From a checkpoint of a small image autoencoder: encoder depths [3, 6, 6], soap at rate 0.0031.
Rows from block 5 of the decoder of a small image autoencoder, named by matrix and row number. Rows with one number belong to one channel. Each number is 200 + 40 x the weight over its row's rms, rounded and kept within 0 to 999. All counts start at 0.
Before each channel's rows are labels from the 100 images, of 14976, where the channel reaches its highest value: "patch colour" is the nearest of a few named colours to the mean colour under the peak. Only what is clearly more common there than usual is listed. The data: microscope photos of single blood and bone marrow cells.
# convs0: first 3x3 conv (decoder.decb.1.1.convs.0.weight, 96x96x3x3, each kernel summed), inputs 0-95
# convs1: second 3x3 conv (decoder.decb.1.1.convs.1.weight, 96x96x3x3, transposed, each kernel summed), outputs 0-95

patch colour: blue; black
convs0.23,207,119,178,217,193,85,200,118,207,210,153,289,177,169,218,143,198,239,245,197,213,164,179,153,190,289,226,255,162,181,230,167,240,198,247,198,193,140,154,231,193,237,226,204,173,180,166,188,176,116,163,221,289,148,218,212,248,196,157,227,171,205,206,177,241,205,199,243,156,180,170,181,257,135,182,155,187,149,249,245,221,224,196,123,202,155,245,207,162,166,241,137,226,203,235,190
convs1.23,261,237,262,156,250,121,119,278,243,187,142,179,186,207,140,149,171,191,265,249,302,205,214,196,203,264,220,261,139,152,179,218,224,169,182,195,255,222,214,160,247,225,255,230,149,174,160,196,242,223,147,201,247,214,264,166,209,113,234,155,236,200,215,146,188,217,197,222,185,184,213,248,192,151,210,186,204,211,158,207,191,204,204,291,205,183,192,199,234,265,239,211,179,138,185,205

patch colour: white
convs0.62,190,231,185,197,189,233,239,102,205,145,252,241,181,185,276,149,232,201,163,245,153,182,181,229,196,116,130,218,270,203,222,195,180,174,197,249,174,197,143,219,192,225,204,255,192,174,266,196,208,220,201,129,246,166,161,182,119,255,235,113,243,134,145,175,129,177,235,184,232,166,289,126,197,160,231,237,200,241,243,158,181,201,212,244,260,204,245,205,193,177,182,169,198,213,195,182
convs1.62,216,205,253,241,177,306,192,177,197,250,281,198,166,131,119,226,227,226,168,207,172,201,163,224,183,164,254,160,231,220,159,274,198,190,198,196,199,265,159,146,194,213,207,208,186,164,168,296,170,185,161,184,121,217,189,237,219,287,180,206,201,208,151,182,112,173,188,235,190,229,155,127,187,205,137,189,197,234,154,144,201,202,208,122,175,212,222,256,243,133,216,134,228,192,191,192

patch colour: black
convs0.72,199,189,234,216,182,185,137,151,223,178,191,171,185,236,220,178,252,194,126,234,171,174,179,185,183,189,142,163,205,151,225,214,156,146,214,281,166,187,222,174,296,291,208,195,275,197,197,186,243,193,196,159,233,240,300,178,175,183,272,194,166,183,136,256,70,200,222,211,224,221,189,181,153,185,221,232,160,205,123,227,193,154,195,290,185,182,193,213,176,250,190,265,237,212,182,214
convs1.72,171,192,205,210,209,164,221,267,209,199,240,171,195,150,240,188,190,259,285,188,152,142,146,308,214,116,192,247,199,254,168,252,208,273,211,197,193,234,235,212,162,149,181,153,220,241,194,189,163,247,214,157,157,154,119,127,179,253,217,217,179,219,258,233,195,206,248,282,157,139,180,176,174,302,220,188,242,174,228,145,205,170,245,172,253,236,188,170,166,215,199,190,206,187,188,224

patch colour: purple
convs0.57,264,233,203,181,192,154,148,243,220,186,224,173,245,200,191,246,224,196,164,200,184,392,189,201,121,145,154,247,197,199,205,219,183,231,208,258,138,193,159,166,220,147,190,131,202,151,195,169,207,173,242,211,248,190,239,245,230,180,181,177,205,209,158,224,183,207,162,167,180,184,244,278,195,210,200,211,197,241,212,149,218,153,93,181,200,178,225,230,180,271,223,184,240,249,148,218
convs1.57,136,293,164,229,186,198,181,258,153,208,143,178,201,180,196,194,221,198,196,215,249,178,181,194,237,191,168,190,161,175,208,221,174,212,234,229,166,250,169,221,158,247,181,238,189,246,253,217,246,142,136,137,189,209,139,186,196,249,249,312,206,222,237,211,215,176,249,140,181,260,160,196,169,209,244,155,228,231,162,178,256,222,158,263,253,162,180,183,147,209,199,272,130,309,205,147

patch colour: black
convs0.26,281,136,201,147,198,188,232,158,187,196,213,157,198,117,196,195,146,204,158,234,108,214,139,161,248,264,231,186,240,198,285,221,138,193,222,258,203,188,154,265,243,117,237,247,193,190,260,188,186,175,172,226,196,213,191,137,170,171,210,150,210,226,252,217,109,234,212,221,156,185,251,185,200,217,198,137,188,136,199,194,215,205,220,155,200,213,178,177,183,220,219,212,127,123,163,128
convs1.26,152,213,139,147,140,192,231,243,221,206,218,199,237,186,227,232,201,179,189,230,217,240,231,265,196,190,188,204,120,253,224,204,275,180,176,188,242,190,167,203,154,245,159,199,160,197,255,243,275,188,201,193,198,261,201,234,193,226,234,140,177,116,182,148,159,165,228,122,176,178,231,126,216,205,133,277,186,187,164,187,186,221,147,134,189,162,206,189,188,153,183,92,252,152,258,133

patch colour: white
convs0.55,132,252,126,158,202,234,182,256,182,235,222,217,173,177,152,133,237,169,164,298,219,150,202,147,191,229,139,134,337,212,196,155,206,247,216,163,251,200,180,208,188,192,192,232,201,163,255,202,149,210,155,213,176,193,142,222,174,235,272,280,216,165,240,203,162,186,166,260,202,135,167,192,213,174,192,206,187,219,122,227,199,227,211,218,262,169,246,188,212,230,237,164,135,205,198,216
convs1.55,304,190,180,201,149,249,213,184,285,209,155,208,249,179,167,266,191,229,201,206,210,154,163,225,242,179,230,191,228,193,206,167,233,197,153,167,160,225,183,263,254,194,259,261,135,180,236,187,191,230,214,163,242,205,187,204,152,169,163,184,238,187,198,199,230,195,189,149,167,215,210,214,235,235,137,139,166,151,224,198,185,198,140,114,234,157,231,243,125,254,146,157,243,182,175,334

patch colour: blue
convs0.58,177,187,171,180,297,197,246,224,196,239,237,319,217,193,175,245,163,102,175,139,199,205,204,264,295,221,213,188,156,246,222,209,210,258,188,202,200,165,237,207,192,219,239,223,179,211,225,211,223,227,171,239,214,229,217,140,223,157,170,256,229,236,172,245,196,172,205,208,162,209,102,199,114,203,227,228,221,191,195,146,179,166,212,229,168,265,211,241,182,261,107,193,114,179,176,224
convs1.58,213,239,172,172,193,175,221,184,196,256,164,203,235,223,211,233,220,209,188,275,184,222,101,223,152,201,197,197,197,191,224,177,256,222,139,249,261,178,261,218,219,192,196,230,242,245,256,170,202,209,170,216,204,113,184,303,218,264,113,165,251,209,219,237,109,208,149,205,205,201,196,170,274,150,171,237,167,157,244,212,233,195,193,213,201,162,177,217,184,110,203,199,180,130,292,260

patch colour: blue
convs0.40,139,156,186,150,216,223,232,172,188,187,188,260,253,186,150,270,169,133,179,156,235,240,183,212,232,186,219,174,217,270,157,223,297,212,220,169,158,194,166,163,225,149,245,194,223,115,207,151,235,165,196,229,298,245,142,230,190,213,214,162,178,201,202,136,194,184,201,164,119,198,244,208,183,158,194,166,197,105,252,208,149,210,204,242,81,140,181,231,194,182,216,194,198,235,178,206
convs1.40,155,215,157,218,293,230,138,216,240,229,174,166,188,277,212,193,171,182,184,216,202,142,176,225,176,219,200,183,234,218,153,189,61,229,164,195,178,218,151,253,123,160,236,182,238,237,206,169,204,240,262,212,169,203,182,205,155,266,191,261,173,176,192,235,245,219,154,191,240,232,171,226,223,226,211,190,219,213,185,145,132,187,237,264,196,190,313,284,185,238,173,175,190,179,169,132

patch colour: white
convs0.88,167,197,223,106,152,183,196,231,170,195,179,271,217,165,189,179,208,231,161,236,203,178,244,142,254,119,219,185,217,270,218,172,255,190,215,184,232,207,232,270,164,276,173,209,147,165,126,199,75,244,163,176,215,249,190,224,148,196,237,191,219,235,221,184,166,173,274,154,239,221,167,245,160,240,247,170,159,196,116,200,196,193,201,165,195,203,234,193,198,200,297,193,174,147,180,246
convs1.88,232,147,200,174,165,209,183,222,213,182,198,125,227,188,176,179,275,230,131,198,221,182,191,220,214,121,252,208,180,205,145,108,173,249,247,211,101,229,237,211,135,153,170,274,320,187,179,218,178,162,211,199,175,144,170,200,79,188,162,169,184,176,171,148,257,243,213,215,150,132,208,205,196,186,152,191,152,149,203,203,205,237,195,219,199,163,187,232,193,238,149,208,163,210,170,215

patch colour: white
convs0.59,290,195,188,204,118,192,166,156,218,137,126,226,251,235,172,163,218,197,152,220,159,82,205,182,212,217,156,243,216,238,191,130,221,141,212,206,228,248,162,253,253,227,171,175,220,197,131,251,230,186,229,164,211,167,159,196,177,265,207,213,210,243,233,169,222,165,168,231,129,199,137,207,229,260,201,163,244,242,117,211,226,230,202,215,208,215,206,234,224,199,247,156,135,128,257,201
convs1.59,169,118,314,227,172,202,184,191,233,239,209,294,178,246,163,229,209,267,119,200,252,247,186,246,157,194,256,181,233,210,182,282,174,196,160,252,174,149,231,190,193,197,162,145,216,112,207,276,195,194,238,173,217,208,152,180,202,164,177,151,189,211,177,148,169,130,174,262,230,219,220,189,190,190,243,219,186,222,255,274,219,152,206,134,207,183,228,236,170,163,250,207,155,169,230,208

patch colour: white
convs0.90,192,222,200,140,214,276,275,203,164,237,209,219,158,213,150,237,155,175,255,175,203,194,179,172,285,116,212,157,265,155,237,215,150,191,208,195,260,195,237,176,236,182,195,203,193,192,198,167,158,224,233,253,239,188,205,184,167,247,147,263,251,237,235,190,267,197,162,252,186,185,94,229,152,224,226,215,222,117,202,218,208,211,224,243,93,199,256,237,178,145,159,178,263,170,202,173
convs1.90,182,150,66,228,221,145,238,149,167,143,214,221,181,290,204,210,209,210,211,159,249,229,190,209,144,236,249,187,221,184,269,185,224,215,173,193,219,190,212,203,220,251,259,204,185,168,272,154,236,159,154,178,320,178,218,165,130,160,197,158,184,158,213,149,159,200,218,158,217,156,241,183,246,237,167,209,183,172,164,282,206,149,210,154,151,163,158,232,176,224,188,243,218,185,169,249

patch colour: blue; black
convs0.61,170,182,216,189,207,172,296,145,164,258,254,172,216,211,246,300,155,197,129,244,164,258,170,128,187,183,236,161,234,174,209,211,142,183,267,240,177,168,191,197,227,184,216,193,205,149,237,205,175,131,194,243,222,170,204,240,179,219,155,122,196,264,166,250,182,187,229,241,171,195,221,215,156,182,172,180,189,191,202,111,233,166,259,221,228,183,214,196,165,239,162,104,260,194,115,233
convs1.61,202,232,272,185,222,266,213,186,240,156,219,235,146,244,128,197,180,168,146,202,187,168,268,186,155,237,213,159,238,185,183,210,188,184,150,192,215,166,119,181,211,214,288,186,221,237,212,230,195,199,188,173,198,275,219,229,192,155,264,151,147,193,108,198,150,246,238,203,247,255,142,189,183,171,161,237,151,243,187,209,221,201,189,225,241,199,261,261,254,181,196,256,120,162,214,95

patch colour: white
convs0.18,255,206,272,146,223,239,242,169,162,183,217,193,219,149,130,150,223,132,146,185,206,152,269,192,219,215,203,273,161,238,189,202,236,216,271,227,223,201,212,225,240,149,182,288,217,235,142,209,142,165,232,179,163,195,186,228,282,127,205,157,156,310,183,208,188,162,197,214,225,184,171,181,211,276,223,138,180,164,192,204,241,200,213,158,241,181,110,202,187,154,156,194,207,237,223,154
convs1.18,210,291,172,234,229,212,156,160,175,101,160,221,155,192,214,247,154,237,274,221,208,201,163,158,215,142,234,151,225,184,215,193,196,191,223,197,178,198,257,171,165,221,230,197,190,193,208,227,173,196,139,238,285,159,242,192,219,193,231,198,168,188,263,192,238,240,150,184,192,175,208,272,218,201,190,152,244,251,268,152,214,115,161,252,247,207,205,205,273,193,167,247,207,203,166,338

patch colour: blue
convs0.53,229,161,189,222,162,153,118,201,204,165,183,176,212,225,169,207,214,111,142,244,181,165,180,245,221,245,214,188,216,208,246,164,190,239,215,198,239,161,162,252,232,106,200,189,142,210,243,175,250,200,231,218,168,67,226,174,151,203,232,212,255,260,198,236,187,230,153,170,196,269,240,212,166,202,169,217,212,194,201,168,154,192,149,170,200,308,216,245,187,239,178,135,145,155,150,134
convs1.53,191,227,187,252,175,284,238,202,258,198,170,209,168,91,182,179,148,168,284,167,136,170,135,151,129,207,108,206,238,251,156,164,253,224,184,226,150,161,217,220,210,254,217,156,241,183,219,223,162,175,150,207,212,197,174,252,206,269,176,170,247,157,235,233,158,212,147,203,253,209,141,213,248,188,195,223,267,264,187,201,251,214,190,218,217,135,203,193,252,182,224,226,147,229,235,174

patch colour: blue
convs0.2,191,188,250,201,251,174,241,204,196,195,213,158,111,184,186,209,228,235,242,163,126,289,264,192,267,161,238,216,252,265,222,263,222,220,186,192,161,162,210,196,200,160,227,156,233,240,225,181,183,228,204,261,248,206,227,233,247,180,180,159,82,251,195,92,249,208,126,166,227,156,192,209,217,168,124,229,182,176,290,213,214,196,192,142,194,210,189,204,190,150,164,175,220,203,216,165
convs1.2,190,249,179,183,180,256,184,204,202,160,190,142,279,245,199,227,181,134,218,171,205,198,151,191,138,175,188,174,251,212,219,173,239,205,191,254,228,139,228,177,175,241,166,179,262,203,205,225,195,249,177,209,268,250,174,208,177,131,257,179,216,176,171,177,234,222,247,196,186,190,115,250,155,245,312,163,225,264,197,217,243,237,216,196,276,170,178,184,199,292,129,193,152,247,174,112