From a checkpoint of a small image autoencoder: 7200 steps, 194171 training examples.
Rows from block 6 of the encoder of a small image autoencoder, named by matrix and row number. Rows with one number belong to one neuron. Each number is 200 + 40 x the weight over its row's rms, rounded and kept within 0 to 999. All counts start at 0.
Before each neuron's rows are labels from the 100 images, of 14976, where the neuron reaches its highest value: "strongest on" is what is common among them. Only what is clearly more common there than usual is listed. The data: microscope photos of single blood and bone marrow cells.
# fc1: MLP up (encoder.blocks.6.mlp.fc1.weight, 384x128), inputs 43-85
# fc2: MLP down (encoder.blocks.6.mlp.fc2.weight, 128x384, transposed), outputs 43-85

strongest on: cell type: segmented neutrophil
fc1.240,233,108,184,226,145,130,163,187,169,197,184,230,198,190,166,229,209,177,236,210,153,273,209,203,285,180,201,304,190,145,221,162,230,206,194,241,180,207,205,218,231,153,188
fc2.240,174,286,177,197,282,233,198,214,170,178,186,246,232,159,222,201,186,200,215,207,177,188,200,130,159,152,224,173,177,258,165,221,175,233,204,181,251,208,251,158,188,231,148

strongest on: cell type: segmented neutrophil; smear: peripheral blood
fc1.334,184,244,253,203,196,250,173,150,202,162,248,114,146,281,182,229,183,127,143,259,181,230,213,267,160,245,229,180,166,158,269,194,173,145,225,321,205,228,192,194,200,256,227
fc2.334,264,180,176,179,168,108,195,191,154,247,194,234,182,144,173,134,210,254,214,155,189,177,190,113,248,194,200,212,229,215,146,223,218,273,196,82,169,181,183,219,180,110,200

strongest on: cell type: segmented neutrophil
fc1.354,229,258,199,231,169,182,199,215,249,184,136,247,185,142,163,222,161,225,204,145,212,248,227,184,199,216,174,186,192,317,197,235,203,167,180,245,197,259,143,188,220,239,167
fc2.354,214,126,180,183,205,232,195,186,192,273,265,238,216,290,198,158,204,195,168,299,214,194,224,203,197,228,219,226,163,159,227,175,186,212,182,167,201,115,208,213,205,192,223

strongest on: cell type: segmented neutrophil
fc1.119,146,196,253,194,185,208,234,133,180,163,223,222,191,179,180,194,268,178,208,230,136,136,143,286,258,281,294,257,236,189,229,252,227,239,230,195,154,168,190,147,128,130,203
fc2.119,247,169,171,181,216,192,219,301,186,232,186,206,221,247,180,239,214,261,165,124,209,222,206,175,201,163,157,199,162,228,169,192,127,186,270,186,250,136,180,209,264,235,191

strongest on: cell type: segmented neutrophil
fc1.68,187,117,194,141,161,141,230,194,140,196,163,162,198,193,201,175,244,230,239,239,264,179,216,257,186,263,201,222,171,239,215,233,253,202,162,192,135,189,147,173,264,223,255
fc2.68,165,315,236,175,249,204,171,265,144,199,216,217,211,183,215,180,229,184,175,127,158,169,220,233,218,105,262,215,239,199,151,268,135,232,308,169,244,166,248,153,200,178,202

strongest on: cell type: segmented neutrophil
fc1.99,225,223,204,190,243,283,213,200,191,239,170,168,269,216,207,162,219,156,194,235,208,279,282,224,142,261,183,186,216,152,203,213,191,169,223,216,212,167,202,205,183,199,192
fc2.99,226,223,184,254,208,125,152,189,154,187,218,196,153,157,213,204,197,179,203,168,220,227,191,235,276,156,214,284,201,287,213,230,172,229,181,225,224,202,200,197,184,207,198

strongest on: cell type: segmented neutrophil
fc1.246,172,238,160,156,172,208,140,89,133,178,159,209,245,264,208,139,221,199,246,141,231,143,250,120,189,219,167,223,217,248,119,196,169,139,267,277,177,202,138,207,203,184,138
fc2.246,171,146,249,232,220,112,241,212,244,194,188,184,200,136,218,215,177,173,214,245,206,227,171,297,177,207,214,206,198,188,255,195,240,210,94,156,225,200,281,212,188,193,193

strongest on: smear: peripheral blood
fc1.140,224,184,207,199,248,193,275,213,228,290,219,149,177,251,130,145,177,248,183,210,116,283,140,170,189,207,183,189,139,254,198,152,191,213,179,196,278,156,247,230,295,226,252
fc2.140,142,226,252,234,183,218,163,203,191,142,192,247,238,197,247,215,178,205,240,221,240,156,211,133,181,258,186,156,235,177,204,243,210,124,222,280,121,245,190,182,135,256,184

strongest on: smear: peripheral blood
fc1.174,229,189,182,255,248,220,190,208,231,204,211,172,198,189,250,204,229,169,192,280,172,211,189,257,304,207,196,179,193,139,156,254,189,211,132,244,221,200,249,228,188,159,137
fc2.174,213,182,166,181,142,150,172,217,175,145,199,217,141,278,210,174,142,212,211,153,212,176,228,153,172,171,259,241,264,251,271,164,200,164,272,159,163,236,159,215,144,202,252

strongest on: cell type: segmented neutrophil
fc1.347,197,121,206,191,203,187,120,222,165,248,214,224,145,198,191,78,253,230,201,262,220,142,219,203,222,156,170,166,224,212,201,205,175,124,214,215,273,241,248,169,252,208,229
fc2.347,232,164,177,248,235,201,274,228,236,171,162,201,181,198,133,296,147,193,184,203,234,214,223,166,235,277,191,224,166,240,274,147,262,220,160,240,194,170,136,174,158,275,166

strongest on: cell type: segmented neutrophil
fc1.62,229,279,122,159,221,233,267,179,204,188,172,231,212,114,248,203,177,239,252,181,145,225,215,221,177,172,219,246,112,207,219,149,184,249,230,204,310,125,204,159,223,159,141
fc2.62,200,143,247,251,143,158,195,146,109,179,215,256,240,155,186,186,207,214,124,163,210,132,222,135,228,178,216,122,236,250,176,212,220,179,215,169,126,233,200,272,176,228,216

strongest on: cell type: segmented neutrophil
fc1.216,178,221,196,188,202,195,235,193,178,120,265,178,155,185,188,270,107,206,217,205,241,186,254,190,193,209,223,241,166,222,161,218,216,166,169,149,217,253,165,218,204,197,221
fc2.216,265,232,185,221,202,188,192,198,212,224,170,231,227,238,195,165,262,148,163,175,253,265,144,186,262,247,207,192,221,216,252,233,177,255,198,175,198,175,194,179,133,189,168

strongest on: cell type: segmented neutrophil
fc1.264,164,193,250,155,211,172,169,172,225,239,294,190,137,222,196,140,206,182,154,232,160,222,183,215,185,197,127,261,163,149,189,146,185,185,269,184,228,163,272,204,164,232,249
fc2.264,167,166,165,151,231,281,169,184,122,174,210,191,181,233,237,202,193,168,180,217,210,172,129,197,293,231,228,172,288,217,139,133,199,155,204,132,224,216,189,210,217,176,168

strongest on: smear: peripheral blood; cell type: segmented neutrophil
fc1.244,188,192,141,223,182,224,248,142,279,186,163,236,206,203,196,205,173,213,232,217,170,234,186,193,253,236,260,179,122,232,206,260,267,157,187,287,203,189,184,235,248,187,163
fc2.244,225,265,184,135,198,234,197,271,186,215,200,178,196,230,214,156,248,207,134,179,253,243,220,153,229,232,157,167,259,268,181,129,156,249,223,156,169,164,175,217,194,219,176

strongest on: smear: peripheral blood
fc1.19,223,271,183,128,209,190,101,195,162,247,209,168,211,266,190,137,221,171,238,204,286,219,230,182,153,223,239,197,187,241,194,222,201,189,187,276,225,185,158,238,173,218,187
fc2.19,224,174,276,232,203,196,240,234,193,204,169,181,139,182,230,265,187,233,189,193,167,162,221,213,182,146,103,144,209,171,196,229,175,240,272,203,222,203,199,178,227,199,219

strongest on: cell type: segmented neutrophil; smear: peripheral blood
fc1.366,257,180,189,207,257,189,208,137,168,129,249,132,182,220,151,164,190,172,192,202,206,253,265,249,222,217,143,163,163,225,138,274,242,201,125,317,234,194,297,252,217,221,192
fc2.366,224,257,171,193,180,213,276,231,248,255,181,270,199,155,208,189,222,148,216,157,211,188,203,210,167,194,196,200,322,175,183,183,148,220,233,159,235,206,174,159,219,99,189

strongest on: cell type: segmented neutrophil; smear: peripheral blood
fc1.194,138,138,144,235,200,175,218,178,215,188,147,232,121,194,264,243,175,200,238,280,162,129,213,204,170,177,184,136,169,260,205,262,207,194,198,166,128,182,165,227,218,228,205
fc2.194,256,195,218,208,160,158,237,144,182,173,223,260,118,208,128,191,222,264,188,190,208,189,164,200,296,197,229,225,171,169,260,199,261,210,214,296,226,158,234,224,170,182,127

strongest on: cell type: segmented neutrophil; smear: peripheral blood
fc1.330,248,258,153,183,183,222,163,154,207,213,176,198,176,133,201,144,84,165,189,146,236,187,252,166,219,217,226,136,239,161,228,163,190,247,231,213,188,222,144,229,175,137,187
fc2.330,184,287,160,237,222,216,161,231,182,150,202,189,191,172,137,232,276,183,203,197,150,206,201,239,247,230,230,189,246,188,162,233,156,176,255,196,268,183,207,242,237,156,262

strongest on: cell type: segmented neutrophil
fc1.184,311,220,138,190,205,211,161,238,179,212,196,132,187,250,223,223,177,193,205,217,212,273,296,149,207,250,232,175,191,210,205,265,234,212,157,190,253,157,143,205,166,244,245
fc2.184,112,189,235,147,206,179,269,174,168,184,277,242,232,179,184,178,258,227,221,147,172,177,159,242,191,254,227,196,181,162,145,132,229,175,231,199,211,218,243,158,276,122,164

strongest on: smear: peripheral blood
fc1.269,254,259,260,168,189,160,141,157,203,154,237,196,216,184,150,176,211,231,221,201,149,225,187,198,212,237,184,242,141,221,184,140,169,197,212,219,164,200,187,177,162,184,214
fc2.269,152,110,148,196,212,185,240,290,215,200,170,236,181,239,238,232,166,228,213,200,233,244,174,165,169,156,215,222,189,220,247,249,275,138,243,229,252,153,165,277,177,214,203

strongest on: smear: peripheral blood
fc1.282,202,135,271,242,177,196,190,183,194,241,223,115,181,207,199,209,195,179,210,168,117,197,223,162,238,220,239,178,181,305,203,146,255,262,230,126,240,248,235,190,169,162,214
fc2.282,198,243,164,232,206,206,258,181,205,171,148,218,209,223,200,219,203,211,306,202,167,220,204,172,124,235,232,228,187,183,187,214,215,111,157,315,180,241,180,232,230,186,198

strongest on: smear: peripheral blood
fc1.130,155,247,265,247,216,207,206,235,156,210,211,259,195,251,208,211,156,133,141,194,174,202,213,242,154,200,177,217,189,162,170,187,183,287,130,231,218,212,213,272,175,245,191
fc2.130,246,251,145,163,200,210,213,168,246,173,198,142,225,160,202,257,242,269,222,168,275,256,195,212,234,229,183,212,223,256,219,244,219,140,212,207,186,160,180,168,247,220,174

strongest on: smear: peripheral blood
fc1.278,243,182,178,146,138,240,199,193,172,238,252,152,205,262,168,123,142,153,173,333,124,134,173,209,176,163,261,214,202,194,204,248,264,219,156,173,218,168,191,253,202,132,227
fc2.278,267,257,238,258,234,198,297,203,171,122,186,120,192,173,190,102,231,179,148,133,224,206,244,201,201,240,218,175,172,202,127,187,178,194,214,207,180,224,186,182,261,226,176

strongest on: smear: peripheral blood
fc1.135,194,236,236,270,243,164,251,138,134,204,134,224,212,268,267,164,211,256,283,223,232,252,191,227,204,163,201,267,147,114,250,233,165,211,195,231,180,237,174,207,183,136,201
fc2.135,190,159,180,147,188,266,156,205,214,84,212,174,148,203,182,217,143,227,194,173,217,151,190,229,195,225,212,187,256,274,250,157,287,160,207,181,219,205,235,218,203,195,168

strongest on: smear: peripheral blood
fc1.257,205,199,216,179,220,186,182,124,191,157,250,219,237,271,177,215,213,192,132,270,218,176,217,171,210,239,236,264,252,160,137,191,202,235,200,179,184,204,139,174,185,140,230
fc2.257,217,109,151,256,181,78,195,141,213,193,136,229,175,163,214,173,198,235,190,215,200,149,159,215,157,261,178,190,159,167,247,251,291,232,139,226,194,190,220,208,227,203,285

strongest on: cell type: segmented neutrophil
fc1.102,193,146,171,244,143,274,237,113,208,224,201,183,235,154,159,227,231,163,267,181,166,197,209,228,218,217,159,312,247,235,279,171,177,270,217,186,267,158,200,157,253,163,141
fc2.102,249,196,189,218,242,284,115,122,237,161,262,133,189,224,297,199,185,184,164,226,252,192,215,253,175,218,220,175,223,230,206,247,305,154,241,196,267,172,196,287,235,185,225

strongest on: smear: peripheral blood; cell type: segmented neutrophil
fc1.236,228,152,135,219,196,209,216,151,202,240,165,239,193,177,201,215,217,200,144,166,196,207,238,215,319,149,193,184,198,253,191,196,160,166,205,261,143,239,142,208,177,140,147
fc2.236,220,249,227,187,190,243,233,174,221,228,245,152,205,227,265,194,136,193,171,221,161,186,244,142,192,179,259,266,230,141,241,220,259,260,238,175,231,155,183,218,186,257,210

strongest on: cell type: segmented neutrophil
fc1.153,192,152,98,207,222,252,196,139,244,198,198,188,179,233,207,274,149,188,231,189,238,248,127,189,168,237,127,194,183,200,234,200,263,123,200,255,137,164,227,136,177,288,189
fc2.153,222,203,315,238,175,121,176,269,230,184,194,222,191,227,235,158,218,196,120,207,214,162,182,213,208,235,180,170,139,250,172,199,146,238,126,181,223,180,160,182,260,230,201

strongest on: cell type: segmented neutrophil
fc1.146,202,224,175,148,301,195,190,210,174,213,119,269,203,232,222,191,197,216,198,251,249,248,225,258,228,234,261,167,182,142,204,144,121,194,196,218,211,142,199,221,256,182,228
fc2.146,189,234,213,194,114,187,198,217,190,130,232,216,176,184,247,140,246,201,213,133,141,152,192,204,154,166,138,196,212,260,202,239,276,205,226,202,195,310,192,206,147,230,192

strongest on: smear: peripheral blood; cell type: segmented neutrophil
fc1.191,191,205,176,106,220,220,141,155,155,116,167,208,215,239,181,186,305,135,213,164,238,253,228,258,226,198,184,155,209,224,200,233,165,180,229,146,141,158,147,168,214,218,197
fc2.191,205,181,195,262,216,224,240,227,287,247,141,232,193,153,163,241,146,212,216,214,171,230,179,169,190,206,242,233,124,148,190,133,207,173,91,290,241,218,218,218,155,161,193

strongest on: cell type: segmented neutrophil; smear: peripheral blood
fc1.359,259,200,174,255,168,115,286,198,256,250,152,229,175,212,192,157,222,210,276,190,165,241,178,251,268,253,354,188,177,240,218,187,234,105,144,194,186,135,209,263,211,176,151
fc2.359,204,175,237,153,249,262,123,226,164,83,223,185,173,225,174,223,216,177,148,243,287,144,209,162,253,155,130,202,204,157,217,221,227,268,311,243,215,180,145,144,216,217,219

strongest on: cell type: segmented neutrophil; smear: peripheral blood
fc1.248,227,213,251,137,233,163,171,252,192,164,258,159,229,221,142,246,165,158,259,212,251,197,208,216,225,206,215,203,169,207,210,212,195,184,237,225,192,260,195,254,214,197,206
fc2.248,314,147,168,197,149,177,223,158,184,230,200,150,195,173,161,188,257,185,202,276,187,200,194,185,236,220,254,153,229,183,194,153,213,167,205,177,181,184,140,175,228,115,223

strongest on: cell type: segmented neutrophil; smear: peripheral blood
fc1.69,150,207,139,229,170,228,256,140,153,183,127,204,295,137,204,173,222,234,201,245,213,236,213,151,202,196,194,271,210,192,250,218,216,273,167,215,150,141,244,185,189,177,201
fc2.69,163,193,240,131,175,195,246,212,119,190,261,267,170,251,246,225,202,231,235,172,221,250,179,167,242,213,214,213,243,214,177,143,221,109,225,133,221,152,184,237,189,213,234

strongest on: smear: peripheral blood
fc1.134,190,216,193,214,214,224,95,164,285,214,190,184,187,236,167,207,191,213,104,184,296,175,214,266,189,210,182,240,239,252,158,199,253,264,165,135,173,241,195,182,185,233,207
fc2.134,218,236,182,184,153,146,281,253,88,216,254,252,249,188,171,219,211,234,309,199,123,230,233,117,184,199,229,159,190,136,191,227,182,193,285,227,217,208,199,220,196,189,231

strongest on: cell type: segmented neutrophil
fc1.217,190,192,201,244,172,229,193,196,169,170,156,207,218,147,173,179,261,191,213,224,179,209,250,143,186,217,113,244,272,250,205,242,197,190,186,216,159,121,205,196,213,186,145
fc2.217,206,196,251,189,194,174,170,212,205,176,240,174,127,211,214,202,230,169,220,178,148,155,204,221,283,196,319,186,178,108,165,215,208,260,259,154,198,202,175,207,238,189,286

strongest on: smear: peripheral blood
fc1.309,176,220,277,274,174,218,182,161,149,189,271,181,171,140,198,208,177,163,235,293,247,123,166,292,137,242,229,165,176,225,237,276,224,201,201,223,236,211,162,158,200,187,168
fc2.309,206,159,170,167,223,205,246,227,256,246,200,170,138,239,252,201,213,215,194,172,132,246,234,140,220,201,195,270,211,234,180,157,143,212,123,180,129,158,172,192,170,268,262

strongest on: cell type: segmented neutrophil
fc1.350,237,147,180,170,260,203,145,116,180,173,156,208,229,208,205,252,159,181,290,240,227,205,209,196,184,216,231,242,208,170,197,186,240,216,145,205,243,279,208,174,202,214,210
fc2.350,227,272,232,190,133,174,223,292,168,175,224,167,202,253,162,207,254,244,161,155,155,266,230,158,197,170,225,188,211,193,186,202,250,210,252,245,244,172,252,228,204,199,198

strongest on: smear: peripheral blood
fc1.76,169,153,134,166,223,221,216,189,261,135,177,180,171,179,208,153,229,245,255,184,189,232,211,182,136,222,174,157,175,163,127,204,200,182,210,200,266,239,251,243,253,144,193
fc2.76,205,238,239,212,175,220,155,184,181,202,216,193,228,235,144,178,172,134,204,194,220,135,218,224,247,185,284,233,200,186,237,228,244,191,275,195,153,172,209,167,120,206,222

strongest on: smear: peripheral blood; cell type: segmented neutrophil
fc1.296,189,258,164,139,166,218,259,188,243,194,164,226,148,169,190,147,209,139,206,255,190,202,240,247,205,186,217,198,224,185,122,219,213,181,146,246,214,157,196,192,176,190,218
fc2.296,227,178,196,245,240,183,183,175,147,215,266,137,239,190,203,184,213,212,188,197,271,227,171,209,187,227,150,202,167,138,181,164,188,199,203,171,205,269,216,152,312,215,129

strongest on: smear: peripheral blood
fc1.94,173,179,289,244,211,211,200,234,192,201,195,224,140,175,176,191,196,201,160,221,132,168,135,129,153,179,241,254,228,285,258,250,236,270,196,180,209,174,165,183,182,221,234
fc2.94,161,238,183,167,214,283,261,256,210,225,240,209,197,194,186,190,233,192,238,154,193,222,254,245,264,286,169,206,267,164,239,180,142,218,256,184,119,121,155,165,176,177,206

strongest on: smear: peripheral blood
fc1.16,196,214,138,233,145,151,237,182,180,212,258,240,248,214,201,192,250,238,221,228,114,234,172,241,159,197,168,228,161,221,240,271,230,147,229,248,206,230,267,209,230,254,172
fc2.16,171,215,285,254,218,214,146,175,191,212,161,156,189,213,193,169,189,179,192,196,239,143,205,169,249,237,188,210,231,178,199,175,174,181,235,152,210,118,193,250,168,166,197

strongest on: smear: peripheral blood
fc1.110,210,172,134,294,157,152,227,233,185,266,236,193,146,151,163,153,206,212,191,147,206,202,231,183,186,204,177,207,167,252,270,254,197,223,181,219,232,261,223,185,302,138,285
fc2.110,254,247,233,177,193,211,153,196,153,182,221,161,263,253,228,176,200,152,190,256,132,189,213,181,218,201,257,253,231,217,130,140,232,127,222,158,197,183,150,177,146,252,181